{"train_examples": 203450, "horizontal_flip": true, "norm": "layernorm", "depths": [3, 6, 3], "optimizer": "adamw", "beta1": 0.9, "beta2": 0.999, "max_grad_norm": 5.0, "batch_size": 256}
Rows from block 8 of a small multi-label image tagger, named by matrix and row number. Rows with one number belong to one neuron. Each number is 50 + 12 x the weight over its row's rms, rounded and kept within 0 to 99. All counts start at 0.
After each neuron's rows are labels from the 100 images, of 14848, where the neuron reaches its largest size: "patch colour" is the nearest of a few named colours to the mean colour under the peak. Only what is clearly more common there than usual is listed. The data: regions of photos with short descriptions (Visual Genome).
# gate: MLP gate (model.blocks.8.mlp.gate.weight, 336x128), inputs 86-127
# fc1: MLP up (model.blocks.8.mlp.fc1.weight, 336x128), inputs 86-127
# fc2: MLP down (model.blocks.8.mlp.fc2.weight, 128x336, transposed), outputs 86-127

gate.182:66 56 39 32 41 47 39 34 19 62 51 45 44 42 47 81 42 38 42 52 57 42 34 77 59 56 33 57 80 65 58 45 36 59 60 43 41 58 36 54 72 42
fc1.182:43 56 42 54 60 48 54 44 43 35 53 55 58 46 59 51 26 48 45 56 33 43 65 50 40 54 49 44 48 38 51 57 60 50 44 39 50 29 43 60 47 58
fc2.182:58 52 63 39 60 65 45 60 66 42 45 34 37 56 43 44 31 52 61 22 42 59 81 42 38 50 65 38 45 42 51 60 49 50 39 46 70 60 67 39 37 40
patch colour: black

gate.86:82 66 40 27 66 57 35 70 30 55 58 36 52 50 68 32 52 47 66 62 53 39 57 54 44 42 62 66 50 48 41 36 45 50 59 43 39 47 62 51 54 31
fc1.86:50 42 69 59 49 39 60 56 68 38 37 34 49 51 31 58 49 50 47 31 69 48 53 48 50 26 44 43 38 49 59 42 89 43 65 46 56 36 75 43 70 37
fc2.86:51 66 50 72 36 68 32 55 54 53 45 59 28 20 53 55 50 46 30 44 33 24 51 57 56 40 64 47 30 37 46 72 44 50 59 50 82 54 22 51 30 50
patch colour: black

gate.112:28 56 71 11 36 50 55 40 48 55 55 54 57 47 63 34 34 38 62 60 31 55 40 61 65 45 35 51 63 61 75 59 45 24 61 47 51 59 46 49 58 48
fc1.112:47 61 51 68 59 51 43 64 48 67 46 58 40 52 57 36 33 54 67 55 65 56 54 55 51 40 50 57 72 65 47 34 50 49 48 40 72 74 41 29 26 44
fc2.112:42 52 40 53 44 62 40 64 40 44 59 53 48 58 39 29 44 58 26 64 31 49 38 54 50 51 47 61 55 53 49 44 40 47 70 57 61 48 50 42 44 39
patch colour: white

gate.96:46 25 40 73 33 34 44 42 43 75 47 62 70 47 51 60 41 59 38 59 38 45 67 40 53 60 58 25 56 49 65 31 52 28 49 61 41 45 46 30 64 58
fc1.96:55 63 37 39 29 51 38 56 55 48 50 49 63 52 44 49 61 55 63 65 50 40 46 36 60 41 61 55 58 49 37 77 72 32 53 44 33 54 61 28 30 56
fc2.96:56 39 40 21 57 37 78 63 32 50 61 50 57 55 61 52 43 67 46 32 70 55 44 78 44 47 56 16 48 50 65 43 47 30 47 49 56 45 51 58 57 43
patch colour: black

gate.307:66 40 38 66 43 44 62 46 54 61 54 76 21 47 31 52 42 41 26 51 61 30 37 49 42 61 16 56 45 52 60 55 64 53 55 62 53 47 45 54 39 51
fc1.307:54 25 43 65 42 48 48 37 28 68 57 58 43 36 42 72 56 33 74 40 59 63 20 40 52 66 36 51 69 53 67 36 40 49 35 50 39 42 51 46 42 29
fc2.307:40 69 20 68 38 56 30 44 47 56 44 51 42 48 57 67 54 38 25 63 45 41 45 30 50 49 47 68 48 51 44 66 57 46 43 49 22 40 48 52 42 49
patch colour: black

gate.103:29 45 34 44 44 44 44 49 43 39 52 59 33 51 69 54 55 74 49 57 54 57 40 47 38 32 57 72 37 50 67 40 50 51 47 43 45 60 55 50 34 53
fc1.103:45 27 66 43 36 28 52 71 43 40 43 39 55 58 36 42 62 57 71 56 57 54 49 34 52 60 50 61 55 64 55 51 60 52 54 46 47 56 40 49 44 53
fc2.103:44 53 46 30 56 59 60 42 49 57 62 57 61 66 61 52 60 64 35 42 71 41 35 54 50 50 39 38 47 66 70 72 56 68 42 34 52 53 61 47 42 68
patch colour: grey

gate.222:45 34 67 39 41 31 37 52 38 41 36 56 43 39 48 50 44 39 69 65 71 56 57 44 58 61 67 56 54 45 69 41 31 27 44 61 59 51 51 23 77 40
fc1.222:60 55 59 65 61 53 44 51 35 50 38 59 30 63 55 21 51 55 62 24 37 55 58 42 48 69 42 33 53 47 44 31 28 49 69 61 35 64 42 62 46 66
fc2.222:66 47 67 73 44 78 50 42 51 66 45 55 53 42 51 48 35 31 70 61 36 18 25 40 49 43 44 82 54 32 54 54 44 70 40 70 34 61 43 36 36 63
patch colour: white

gate.232:63 54 43 34 45 62 38 37 72 39 46 23 49 58 68 30 62 44 42 44 59 53 56 54 75 67 65 39 64 53 72 43 34 42 55 58 59 80 39 44 45 36
fc1.232:48 52 38 23 64 51 65 41 45 21 44 49 50 50 54 46 48 68 56 76 64 55 47 63 45 41 70 50 48 46 49 42 76 29 30 33 29 58 47 45 36 39
fc2.232:32 39 33 36 61 97 27 66 43 67 51 67 28 48 58 66 51 59 47 30 48 35 54 60 42 42 45 38 46 44 58 86 79 31 39 45 55 44 40 53 55 48
patch colour: white

gate.230:59 23 38 58 55 41 55 71 39 56 65 78 37 32 43 28 58 31 61 75 49 33 67 35 29 48 43 54 57 51 62 48 44 60 58 49 52 57 41 49 65 56
fc1.230:45 31 58 50 70 46 65 48 32 56 32 59 39 60 26 50 50 24 63 19 42 61 53 53 39 57 49 35 57 71 54 29 21 61 61 43 45 44 58 47 59 57
fc2.230:46 50 64 44 47 70 43 27 61 66 50 68 52 52 57 63 60 49 63 51 35 19 62 31 36 49 40 74 40 21 62 88 71 57 57 50 42 73 42 47 44 43
patch colour: black

gate.125:43 58 62 40 45 47 64 50 59 40 39 61 41 56 60 32 53 55 51 46 69 73 54 61 42 38 39 73 59 34 58 67 30 69 41 41 40 62 29 37 50 33
fc1.125:62 48 30 53 39 45 34 58 53 50 56 41 50 35 59 58 51 52 52 69 56 70 35 67 62 48 61 33 48 58 35 30 46 63 48 51 72 61 19 37 61 44
fc2.125:40 62 27 63 62 50 37 51 59 41 48 61 16 37 45 43 58 53 24 45 68 54 47 74 52 44 61 55 31 60 40 70 54 52 58 38 80 55 09 51 35 53
patch colour: black

gate.258:22 30 62 62 39 50 81 41 77 66 46 49 53 51 15 60 49 61 45 49 43 74 46 46 53 43 25 57 44 61 58 36 39 38 40 38 50 38 48 41 64 57
fc1.258:27 37 67 37 52 69 60 42 62 46 40 48 47 48 54 57 33 52 47 45 39 49 63 49 37 71 66 68 40 56 48 43 49 45 31 47 57 38 45 60 63 50
fc2.258:62 47 43 44 43 37 32 62 50 43 22 42 58 64 39 59 31 42 67 27 49 87 57 36 65 55 51 55 59 65 55 44 39 43 29 55 39 45 77 63 52 40
patch colour: black

gate.193:56 56 57 44 55 67 54 64 69 46 54 71 36 56 86 47 51 38 40 48 69 33 46 71 38 49 46 54 40 44 62 65 40 66 50 49 43 31 48 65 42 37
fc1.193:46 65 69 53 77 36 59 61 56 65 55 45 48 47 44 38 26 61 51 48 44 54 52 39 39 64 74 48 52 33 22 29 40 43 32 42 48 55 40 57 60 33
fc2.193:57 62 54 50 26 33 47 57 43 31 55 36 58 46 60 46 54 76 55 50 49 49 25 50 37 44 52 59 56 61 62 48 46 55 70 30 45 46 44 41 62 52
patch colour: grey

gate.39:33 55 78 42 52 30 40 45 41 68 54 64 52 66 34 45 39 42 58 59 40 51 63 50 45 31 44 55 51 71 64 63 81 50 37 45 40 31 41 61 60 60
fc1.39:64 20 22 43 52 60 46 58 43 53 44 68 62 34 42 57 51 56 55 59 46 72 50 54 40 44 61 40 21 57 33 50 53 57 52 61 49 45 53 58 52 35
fc2.39:46 55 47 63 45 54 37 22 71 43 55 54 43 36 35 56 49 34 71 49 54 37 56 62 51 42 49 50 33 60 28 74 49 63 46 58 58 55 35 44 38 75
patch colour: black

gate.261:42 76 64 26 49 41 56 30 65 41 43 39 53 47 36 58 53 39 61 71 70 75 50 39 53 60 61 74 56 45 56 58 61 59 69 58 47 21 46 33 78 25
fc1.261:35 41 57 69 65 61 63 57 55 66 42 48 34 59 46 42 61 55 55 46 45 47 33 81 37 27 29 43 50 55 91 25 43 58 57 61 43 50 60 49 53 62
fc2.261:59 51 70 71 39 53 47 47 42 54 58 62 35 32 75 60 47 39 43 55 58 27 29 44 62 52 40 70 52 50 52 47 53 64 38 50 34 63 47 52 62 60
patch colour: white

gate.171:38 62 56 56 53 55 41 54 53 52 44 45 60 47 26 41 32 49 67 61 62 64 59 63 73 46 63 67 43 33 54 40 44 52 45 32 62 43 27 40 60 38
fc1.171:48 64 61 62 70 61 38 31 36 62 39 62 30 41 40 40 48 68 44 43 46 45 50 58 57 52 23 50 61 45 27 47 36 50 65 47 53 48 57 53 32 72
fc2.171:71 37 62 51 57 67 59 50 45 62 49 58 46 44 68 51 40 30 54 50 26 34 55 64 47 63 45 69 48 38 53 42 45 41 29 62 40 54 60 40 51 47
patch colour: white

gate.191:53 59 62 41 63 44 67 43 40 33 42 47 40 63 36 63 54 59 58 39 61 58 39 74 39 40 36 41 56 69 62 44 41 51 48 55 52 42 51 52 48 45
fc1.191:56 85 64 38 34 39 46 57 58 62 29 39 40 54 57 65 76 30 48 82 53 55 57 44 57 46 59 71 29 35 36 55 36 50 40 61 54 42 54 44 75 38
fc2.191:53 31 78 47 61 62 69 53 45 57 43 73 40 42 65 47 43 42 27 41 43 48 34 51 72 75 49 55 71 69 48 46 55 70 26 58 46 57 66 62 32 65
patch colour: black