A small multi-label image tagger, trained from scratch: 10100 steps.
Rows from block 2 of a small multi-label image tagger, named by matrix and row number. Rows with one number belong to one neuron. Each number is 500 + 40 x the weight over its row's rms, rounded and kept within 0 to 999. All counts start at 0. Numbers have three digits each.
After each neuron's rows are labels from the 100 images, of 14848, where the neuron reaches its largest size: "patch colour" is the nearest of a few named colours to the mean colour under the peak. Only what is clearly more common there than usual is listed. The data: regions of photos with short descriptions (Visual Genome). In brackets: how many of the 100.
# gate: MLP gate (model.blocks.2.mlp.gate.weight, 160x64), inputs 0-63
# fc1: MLP up (model.blocks.2.mlp.fc1.weight, 160x64), inputs 0-63
# fc2: MLP down (model.blocks.2.mlp.fc2.weight, 64x160, transposed), outputs 0-63

gate.84:527492521590560453456567477563477431535507555527507484418563462478536447458476506551455500503514488551491552450500531478491452418512468517498436468506497587500532463475548502495511511520494444
fc1.84:538482483528540557544439601508512495520503615513523545550469556459523496420531510456462478542547471471515544490571455516568473475475515517457488499508487492515487455414521485499481574511504471
fc2.84:474551478566477517454552520474499518529506607477501501484466511507499467450501508448438486506551478498549424588524545455552439548485466559578497516567509456472461532455501498536451497451470501
patch colour: blue (30)

gate.142:515462492500506464484425499540511518557529490576585489470540499501534543513543521539499536573394470509488438532448468522498459466489477422459496489505530500450574554517452523479464445469566504
fc1.142:493522445477524450473433486423490542548524468475564498419435526527483464494481499472500458535434511505470545448511571457512519488474473567504559487526546539559565454543523491510551473463576473
fc2.142:504526552478551425518509503510503460516579486462513434507422443513538489523480482489465542470508497505411515530528602512469519432566505514501435545488449505557565439526487472456538502555489500
patch colour: white (36)

gate.63:480433561455476457509475488565569486473549513435572496558483525494471504491496526507556513584503447536537461503505477580479560448516481503462550487475515470496485549435527492492472589518525424
fc1.63:455552438484484474475501619502438499448579493573536545456514456453537509475493477484481540536527563529483497530544452527498604522498510504502466483508518489518493510454448503546508550499515407
fc2.63:474500468504501503587441544460395490493541491430423463473510441494548471533470448494451526460496552553429515562518500553536552484529499514512524496511473490509503543553476523472508503538548593
patch colour: pink (30)

gate.14:474490518526499524497558463520453480508412463553482389501552456471507475506550449540460515509504551515514489526493494518526492454509455494451506504463464507510385440508420514553590510547472533
fc1.14:495551612515479571515459468456486529529509535469521444523474523516501500516581485421461511479527606530564487550558516508517469547546487476490489518508466446519507492538442522531406503469525495
fc2.14:441583491510476479510481496506440467550572536494518503485450463516501485457433495467386534480592437554488504577528551486543462491511448513529497523581501518507487506481579504464508464486492516
patch colour: black (43)

gate.52:489416481462491512528477488439493559513483580439507503450481533467495472487546507472502537463447517544575583470494523417544503495449518481495490550448515526491468513517592544499521453556550567
fc1.52:508549508465477545471556496556486483490518483552491449557507517465495527459500531538465509468467440541532541462463501457461448477515426479496406530567463403564471518489511464509431448507553558
fc2.52:515523508400476543473438489535497458484535540465522555470512500477547415492451498503538454419481467550536439554523457579539462453484476450519509513538505534542439562546544512462498513552494502
patch colour: grey (60)

gate.98:458491535519522469528467535416500532458458511448500466479502543524501542470545535509490535608522527485496513567540515503523509514498486465422551477467501539515499439475372538567439509549496541
fc1.98:557519515512505527478566524461451506515591518464477517381520450550501438501490454453522490412476591518498522477488498551512476527430533543552510521494536494522522543518441506520537512568506538
fc2.98:447566438492500514490468510488513464484541530561539565442443566534454544468509513491527546547616481490519519535511474435501401535532518501473529499484507517452468532517537437515493456441528461
patch colour: green (31)

gate.69:487519467469515557502545435533443514492590525547439474473505506456508520487511462554481478363584481470501513511523518543477484420541442493488435519477472423510505510503533459521498543464479506
fc1.69:458517529486504525521458556512624525389474469460459493501439518571505464506506552477502491446613494498488521561542472456538486473501512481511489517480468509505530553471476515554466532440453515
fc2.69:521521560522499486482539480491501478573560501482523467492466512585547482501550503482519420466559487549471407507486537397474428492470478559530470511529501485493589434485515541517461489528493444
patch colour: black (48)

gate.5:548538507473509487541441486461501460512568453470494496624472527494478508426597513460521475459526502546462494457520439535523432520464432487499480579489489494467495510464549515448498486502429536
fc1.5:530542504546475442493422455551495495484452521462458458569456502490535511484484532511491492540529437444438509488563473557481569573498488570470531433503533530483501502453604475539474515455528526
fc2.5:473505455486503427550539470492512513466527492539444526507500565531455578469508492483533565521549553427492493473496476447408440522520538560423530498421524552486548526505461469456483493539546498
patch colour: red (37)

gate.65:525553508479535495523488506506435478486470413495513438512503518551518523450512447518514478393510486514497492551489496470560527460533535519467470417501485445440553507545464431607540535470552512
fc1.65:505557495464444448521474478530559559512513536478455550514512479466433487503476460472499534474543582419473503519487477533567471431475436483533496564509498517528602514506503545440536526447558480
fc2.65:530506487489498465474505489461544534504462549512535429478498569509478537533580535498498402463509517548505428511507451447464452539429512570540463539508531465474557457556484503589457474547507488
patch colour: black (32)

gate.9:446479512476481417499474507462545539473417475458475521466443447484432516491535422506506607511503490471555498512491497481525474517499557571486448458487497473527472475470515572478490444524433426
fc1.9:523481476497520558518503517535416437509503466501511433486520483511511524477462504481538665510498505511479493423532448481520525495498494580466497571508467461479524468473480426538506497439567480
fc2.9:489504506469509501515492525487432447488511470482515613443480453502479502502497468503560537519549564519479470455488434491521466495484411467467522503481474498478586492514525617523487465530515608
patch colour: grey (61)

gate.21:442483506510501543469476496550471555419488459465452442562523478479547401508523461501506486528535458528488492527468496441560483477552446515485482456526489539475540489556579562465577423489505496
fc1.21:484478504462513507485527550494497471505468468462529459410526478460550518538534534376461499465447441498494499509537511430451490549561521451498488477570553459540423491493484519443449478500570483
fc2.21:480541497435517539500520565478522487469462473508571498536471533489508525541504469468593487534518462506485488528463482397555453464507546450470528483604501492516470512494541531444422431466435503
patch colour: brown (65)

gate.155:550561498514545474565467504467511529424488400452463505551517494478508499513501580471457500529507480470445495508522476575476546560478489537553539564515509538496491540464541516587482436450457457
fc1.155:514493503490466462551403523499437430570541532449554435548537500620544508501547478423519496520509524493526491495593474504513483534531478473498516434510509456517487485541515470521456517547481531
fc2.155:464460404474538453560514495492437524442513462538476497532529530509476551545508449490542572510485542469448518485491442432442499550473569510420546490497511509501530555477477526443460471541501572
patch colour: brown (64)

gate.133:438471536497515504523467451499488502545532537478436458620487564515461476450490441511532524459480500483515479438521502520493466522450528565492445486535486562466467537446591439477462445469510549
fc1.133:561478502519536447539515605414490487485499488486563464419510496456490446557506494493498535475487558532502526502496520492547504524505565568571541463488444487494492508490423489470481619484492495
fc2.133:555496579517499524487559551471485538475431491474507465543530459443496487517487521500484476511410496499511504443482544528527626462491454472537532481557480458492470461439478578501491492515406527
patch colour: red (31)

gate.130:557546490437516509548483396542447505550540525464532472538494509491494477511481527486448498562425543468503477450429535513490533466507517514527506514533577519477562507512529469444455438425578520
fc1.130:468494471499493462495517561470475539568550495524525504438516490516520510561503490519476492546458626431492551465440519489538522486427558497499467497458471575453587506571458494513514478506559489
fc2.130:561511539514522472506514492462523492478571490472456450519506411552514487501441529439457509417519554554487499486496580572464579464514420536539512542539448468449510467471499509495512527557484537
patch colour: white (30)

gate.150:546473504498473539549499498518426448490387465478467447466515495491502573463473499510506503434608536488492487532594506549495486498502592505534507485493487481469567546544516422521532488502505471
fc1.150:520520429503557485507503531510555566504620498505434527509459496540456444560541491499516496435562562471454535463444441432468487478513492446488460509477510492470557466430483529537486497479465512
fc2.150:480513524529510471520468485453507549543553510476516469462487538598525518581547494505513416428530510593423466525476476442458460515488508536495476551455490444452585466527496487552493492524514467
patch colour: black (33)

gate.87:484482475538508480503495474421467516556485482497477554524488528498484517535476516489497517478469570530554530457438509568466465486473552570541563521493482554458480552482546373520436430438524493
fc1.87:483541461372438554441485458508523509478481473468485477509469459509507552434567479540487540475524457489405534528504500467547469550551497537536488466507571451516532557490519490457515429503483515
fc2.87:426468505553476514545482443562405502570547498455449590478522520491551479477444475528489499457451462472476490493504481546521462515545522457440516519416516540541502589460527471496532518491526517
patch colour: white (31); pink (27)

gate.158:432516507478576531464543568496533507499484525575463515549496482484526537524558522536401425541502450467495562435525451487464492436487499488495444517557491457434506495558495533450551532507519474
fc1.158:495492477454506452447510505519509521449498439511474498540489538528504525494502477578541566508497473486460495500453480456566484508435522539503483527506528420499463553501370542500520414573506584
fc2.158:543435493527534569473530464482564552478490428575555462549524526596499482541514547485576446446441495519547498474454488504467548489479523472497518508479480470420441474460529447513492532472510475
patch colour: black (42)

gate.62:487521551505544449498531516471512557458467495461506445446479545549448433556483598501434525499512473488544498423442535482544486505497454519554483506573456529480477540548540500493420503447468454
fc1.62:431500440474452559520552455545464454483512443501506515458506406509553557487523379469523501509451497535505474463463573500479480511534510473498474505571491440522493489469461473474470426516539454
fc2.62:472496558445463535546483540473504493550533438501492513494485533552543518535487452500589499482520466538464511585445459441520427473561559533427428511464464519529575488470513492465474457465532495
patch colour: white (30); pink (28)

gate.55:461529530507549420582463516499459502440499534452486457478508518565497474484494499558547504464539569505477520601472430474522498507455517534508577443445552553557454489502523491519555520500453516
fc1.55:535451466510446553492510489445486509560469463533465480484505516532552554536486501453510499517553465491456496457653496535496531578491535520518457537429502502495557488497482468536480540592458486
fc2.55:459537518553459502560536524473458498543533441518520515508448540530542546491485453516542531564523459476433512527448519409523473472601508508440493486473476558492530440485523528440506427431498501
patch colour: grey (64)

gate.42:428494475549486572506473502496542477528512505482522520509472481503487521571455501530535500547464534442505569446490449510466526557510483408495541498494523473564592508478463486524481495634478445
fc1.42:467485482537438530543440464474461415490464507496508453508532510487437491444503459497522514543450526519420492474516452567521533476521471589527547510553530437511561496497519529464582557555457533
fc2.42:494487535437532521499444486520513490506548476469502434523491444547582427572476461476506479394454492589502456588540515517494500461457532483523497535582485465540498525503496482462475557536509502
patch colour: pink (26)

gate.97:541523500522453504538487472527536459499506493496444423560432545498458544495544443477506576472562364483523449535528474508532483496507491505467486566499488470480431474435558515531518552500505540
fc1.97:438444482508509544476555553459514520476498487511450479418529481499492477499518448514501605470561508513495521549547529461455439537555535484457426453462446516542482512506418520508473442540457448
fc2.97:501512572519505538522491517500461475532527468422494497514501419517540428522443462452471474475480486584457466502464551548580556454523414463520499525554462469505518493445546579532482503515459525
patch colour: red (46)