{
  "model": "multi-label image tagger",
  "dataset": "regions of photos with short descriptions (Visual Genome)",
  "crop_scale_min": 1,
  "arch": "convnext",
  "depths": [3, 6, 3],
  "mixing": "mixup",
  "init": "kaiming_normal",
  "lr": 0.0014,
  "eps": 1e-10,
  "lr_schedule": "step",
  "weight_decay": 0.3
}
Rows from block 3 of a small multi-label image tagger, named by matrix and row number. Rows with one number belong to one neuron. Each number is 200 + 40 x the weight over its row's rms, rounded and kept within 0 to 999. All counts start at 0.
After each neuron's rows are labels from the 100 images, of 14848, where the neuron reaches its largest size: "colour at peak" is the nearest of a few named colours to the mean colour under the peak; "top examples" is what is common among them. Only what is clearly more common there than usual is listed. The data: regions of photos with short descriptions (Visual Genome). In brackets: how many of the 100, against the usual share in percent.
# gate: MLP gate (model.blocks.3.mlp.gate.weight, 336x128), inputs 0-63
# fc1: MLP up (model.blocks.3.mlp.fc1.weight, 336x128), inputs 0-63
# fc2: MLP down (model.blocks.3.mlp.fc2.weight, 128x336, transposed), outputs 0-63

gate.252,243,196,175,227,177,188,199,175,163,198,138,153,205,164,211,212,169,193,161,174,151,265,174,191,242,156,128,164,245,180,220,146,216,142,227,178,199,167,208,265,216,219,192,218,217,242,173,172,215,173,159,261,189,146,217,165,177,228,188,204,114,269,156,155
fc1.252,246,200,132,167,148,62,171,239,131,164,226,224,166,196,206,219,211,239,166,204,196,196,181,214,254,218,217,174,177,165,250,230,221,210,208,174,170,168,165,166,229,234,215,255,183,239,214,222,132,178,224,197,148,210,126,125,186,209,252,182,145,249,163,212
fc2.252,234,164,269,177,202,133,146,222,156,192,160,129,220,199,226,212,216,182,257,211,186,160,216,204,225,334,166,160,196,225,145,97,160,193,213,155,269,248,146,192,271,204,139,217,171,292,186,218,192,186,184,180,168,247,152,228,252,210,214,182,151,235,181,162
colour at peak: green (31 vs 0.8)
top examples: text has "green" (30 vs 4.3)

gate.190,195,243,161,174,233,138,139,205,144,193,268,152,197,187,214,226,210,239,198,175,137,276,207,199,197,189,180,186,178,203,212,165,233,168,171,209,224,216,165,174,194,167,187,270,209,275,142,249,135,281,204,177,193,245,157,160,260,214,208,193,128,208,226,211
fc1.190,249,172,154,184,246,125,169,221,119,203,190,243,152,248,255,222,231,194,216,174,164,252,206,212,160,261,152,238,258,205,247,213,112,214,261,139,196,154,214,196,148,219,188,220,156,170,310,224,178,191,214,125,131,250,256,203,232,162,256,141,208,187,161,214
fc2.190,232,177,297,173,176,170,112,213,140,207,170,206,192,183,211,238,207,169,219,215,140,167,194,170,257,308,192,210,213,159,198,197,214,171,206,257,127,163,202,264,205,187,156,245,223,244,216,215,213,212,275,135,198,137,201,168,176,191,173,119,208,174,161,191
colour at peak: green (25 vs 0.8)
top examples: text has "green" (27 vs 4.3)

gate.258,174,197,226,199,181,209,213,159,307,194,129,113,186,201,226,209,166,137,157,160,211,222,129,174,188,179,241,168,149,217,188,251,225,261,218,201,185,203,176,215,214,245,195,200,215,159,137,213,191,185,165,228,200,145,181,175,185,135,203,227,120,281,144,221
fc1.258,206,210,199,247,257,274,158,218,170,231,173,250,167,207,225,139,135,303,292,186,287,249,165,234,185,210,128,237,134,218,166,230,203,162,183,277,203,171,152,278,125,173,219,207,164,192,173,198,164,165,148,177,191,204,215,221,239,219,180,210,221,229,226,215
fc2.258,179,240,209,136,134,223,175,172,199,255,307,263,141,209,301,246,217,199,215,170,175,146,189,195,273,258,178,175,245,206,231,263,215,151,163,149,132,96,237,173,214,198,182,213,215,183,303,162,233,235,246,207,158,138,190,211,181,173,167,191,224,174,213,158
colour at peak: blue (67 vs 0.8); cyan (30 vs 1)
top examples: text has "sky" (32 vs 1.8)

gate.158,266,207,157,294,314,178,231,196,156,168,185,229,150,222,162,212,184,198,267,163,141,229,186,190,220,232,180,172,226,197,225,184,200,143,145,285,201,204,211,170,164,177,188,181,221,199,200,214,190,234,235,182,130,199,159,123,247,198,178,173,219,200,248,129
fc1.158,182,177,161,164,188,203,141,234,132,260,238,223,273,160,284,178,197,212,262,201,162,278,178,265,183,224,190,167,219,171,246,228,182,196,210,172,221,98,179,202,199,143,236,219,213,202,273,179,157,214,175,161,187,277,244,163,157,78,206,158,260,180,193,200
fc2.158,184,229,274,161,149,201,157,239,115,246,190,195,178,209,248,242,228,155,256,229,173,173,190,159,241,259,192,190,231,185,146,221,200,159,177,230,138,146,206,258,198,129,165,296,174,228,288,195,229,134,304,148,202,131,181,225,192,227,203,119,244,201,188,141
colour at peak: orange (53 vs 1.4); yellow (30 vs 0.5)
top examples: text has "yellow" (30 vs 2.3)

gate.274,222,159,227,274,208,163,195,201,260,234,179,172,170,243,218,242,155,145,149,171,201,117,193,268,208,175,226,183,193,190,229,222,232,202,237,142,207,211,187,139,209,218,234,180,161,190,140,255,200,192,244,217,191,201,153,191,163,215,210,171,130,282,181,267
fc1.274,250,189,200,180,173,160,261,186,230,167,188,169,229,71,223,226,197,207,184,199,224,218,234,214,205,219,212,186,220,216,185,137,187,206,180,240,176,263,182,226,302,205,184,219,252,157,190,134,214,219,258,178,193,165,228,214,146,171,235,217,187,213,107,220
fc2.274,217,161,144,198,272,142,211,232,161,180,105,166,224,160,101,160,145,168,205,204,203,212,208,202,142,227,234,217,177,200,184,197,184,204,255,249,235,216,181,197,171,180,228,197,174,224,132,156,201,189,157,228,219,230,238,228,277,191,196,234,193,239,197,297
colour at peak: blue (47 vs 0.8); cyan (35 vs 1)
top examples: text has "sky" (33 vs 1.8)

gate.281,254,239,127,276,195,149,162,222,204,207,238,170,163,154,159,211,208,242,141,179,172,254,170,183,296,244,166,207,162,230,247,171,215,200,171,168,173,211,181,174,204,225,229,221,247,232,200,252,179,143,152,222,203,221,159,129,230,234,205,220,86,230,179,184
fc1.281,203,130,187,168,225,166,196,176,162,190,90,142,154,253,317,228,198,245,191,213,163,250,146,187,156,200,211,184,228,220,261,193,160,189,233,199,191,142,168,235,168,228,245,194,182,192,258,208,167,162,193,202,177,148,197,151,169,161,195,202,222,235,181,193
fc2.281,217,158,281,160,193,224,135,200,192,212,139,169,163,209,228,194,194,223,243,196,182,181,195,206,285,317,206,194,172,216,167,135,198,222,174,241,216,213,164,214,273,188,150,249,192,275,226,193,239,198,182,168,193,238,231,214,234,259,191,151,180,235,170,191
colour at peak: green (46 vs 0.8)
top examples: text has "green" (29 vs 4.3)

gate.26,185,224,236,273,144,302,187,240,222,204,152,183,187,153,169,247,172,230,200,182,226,180,194,233,248,188,154,166,210,209,132,237,146,211,224,202,152,249,130,190,177,234,205,251,203,177,238,200,226,214,242,248,142,191,224,247,207,258,143,240,201,242,195,198
fc1.26,94,220,242,153,167,258,220,248,203,197,216,164,220,303,179,174,255,170,244,229,230,178,239,165,182,209,117,223,184,141,168,265,224,178,208,169,208,241,248,216,261,172,188,219,219,239,240,168,149,237,230,126,193,219,210,167,141,229,220,213,191,195,189,186
fc2.26,147,180,207,218,199,199,219,198,205,214,163,217,170,211,215,221,176,231,193,246,214,117,130,203,202,118,184,213,305,195,249,320,221,194,200,202,160,239,196,205,147,142,246,219,248,165,214,171,164,172,208,178,232,201,150,225,210,192,234,234,188,233,133,209
colour at peak: red (28 vs 0.7)
top examples: text has "red" (28 vs 4.1)

gate.223,226,157,233,221,162,300,235,269,132,166,154,200,274,144,146,237,152,195,236,170,220,154,169,261,189,136,141,174,233,239,150,210,204,241,142,233,215,217,180,222,178,201,274,196,223,164,190,103,251,172,267,232,160,140,183,202,207,208,165,239,277,210,241,154
fc1.223,104,261,216,203,149,271,224,201,160,239,183,263,204,191,191,152,182,197,196,183,209,266,243,179,161,164,75,190,197,192,179,240,198,193,212,239,225,252,272,251,216,157,185,172,196,210,272,195,179,237,180,213,143,293,227,185,180,294,152,152,217,236,173,183
fc2.223,143,223,190,134,196,188,278,207,173,190,182,247,219,207,222,217,160,209,177,213,226,223,200,183,221,141,185,237,293,258,249,309,201,204,238,186,121,237,237,254,217,160,282,231,157,131,224,130,173,251,252,189,162,213,220,235,216,152,287,209,280,232,133,175
colour at peak: red (34 vs 0.7)
top examples: text has "red" (28 vs 4.1)

gate.147,153,201,204,227,170,332,306,223,194,167,197,213,238,213,172,207,178,171,207,153,197,240,162,215,176,178,180,226,171,228,178,204,176,183,203,217,261,217,144,199,153,129,212,192,210,98,222,142,212,188,130,230,192,208,220,153,146,166,153,202,231,199,211,197
fc1.147,204,254,140,183,164,149,126,196,259,156,199,212,189,250,196,167,139,194,186,228,205,225,205,230,169,263,222,247,128,207,289,158,196,224,168,210,195,147,142,184,175,197,264,156,220,203,136,209,218,134,214,173,277,224,174,248,260,220,198,221,176,159,211,178
fc2.147,247,215,240,172,182,177,90,167,228,193,257,149,252,188,175,188,237,175,176,198,189,173,246,237,192,269,217,200,200,123,141,94,193,238,203,180,204,105,190,206,223,266,167,201,231,206,135,254,210,149,251,224,216,139,183,121,182,238,151,136,148,216,283,239
colour at peak: red (54 vs 0.7)
top examples: text has "red" (31 vs 4.1)

gate.110,265,165,198,219,192,122,152,221,270,174,126,159,198,216,194,220,164,177,186,196,164,198,174,188,235,242,198,173,211,189,195,196,219,176,222,161,165,155,217,205,170,186,193,230,187,217,140,177,170,227,138,294,161,183,184,156,178,172,173,179,163,264,223,183
fc1.110,190,153,226,220,217,238,226,211,116,259,296,209,241,226,182,132,220,175,267,205,96,148,249,206,252,158,202,209,173,235,204,236,157,213,183,206,220,246,259,208,155,137,164,204,228,142,244,190,221,276,248,117,187,269,210,222,203,174,222,230,250,122,231,185
fc2.110,177,199,190,181,143,225,242,209,164,229,292,290,178,221,288,271,218,169,240,200,182,216,180,159,205,135,212,211,150,223,225,216,220,144,141,194,160,143,239,193,190,153,205,166,179,131,237,227,238,165,218,183,203,94,161,120,125,193,154,167,240,140,209,145
colour at peak: blue (59 vs 0.8); cyan (25 vs 1)
top examples: text has "sky" (33 vs 1.8)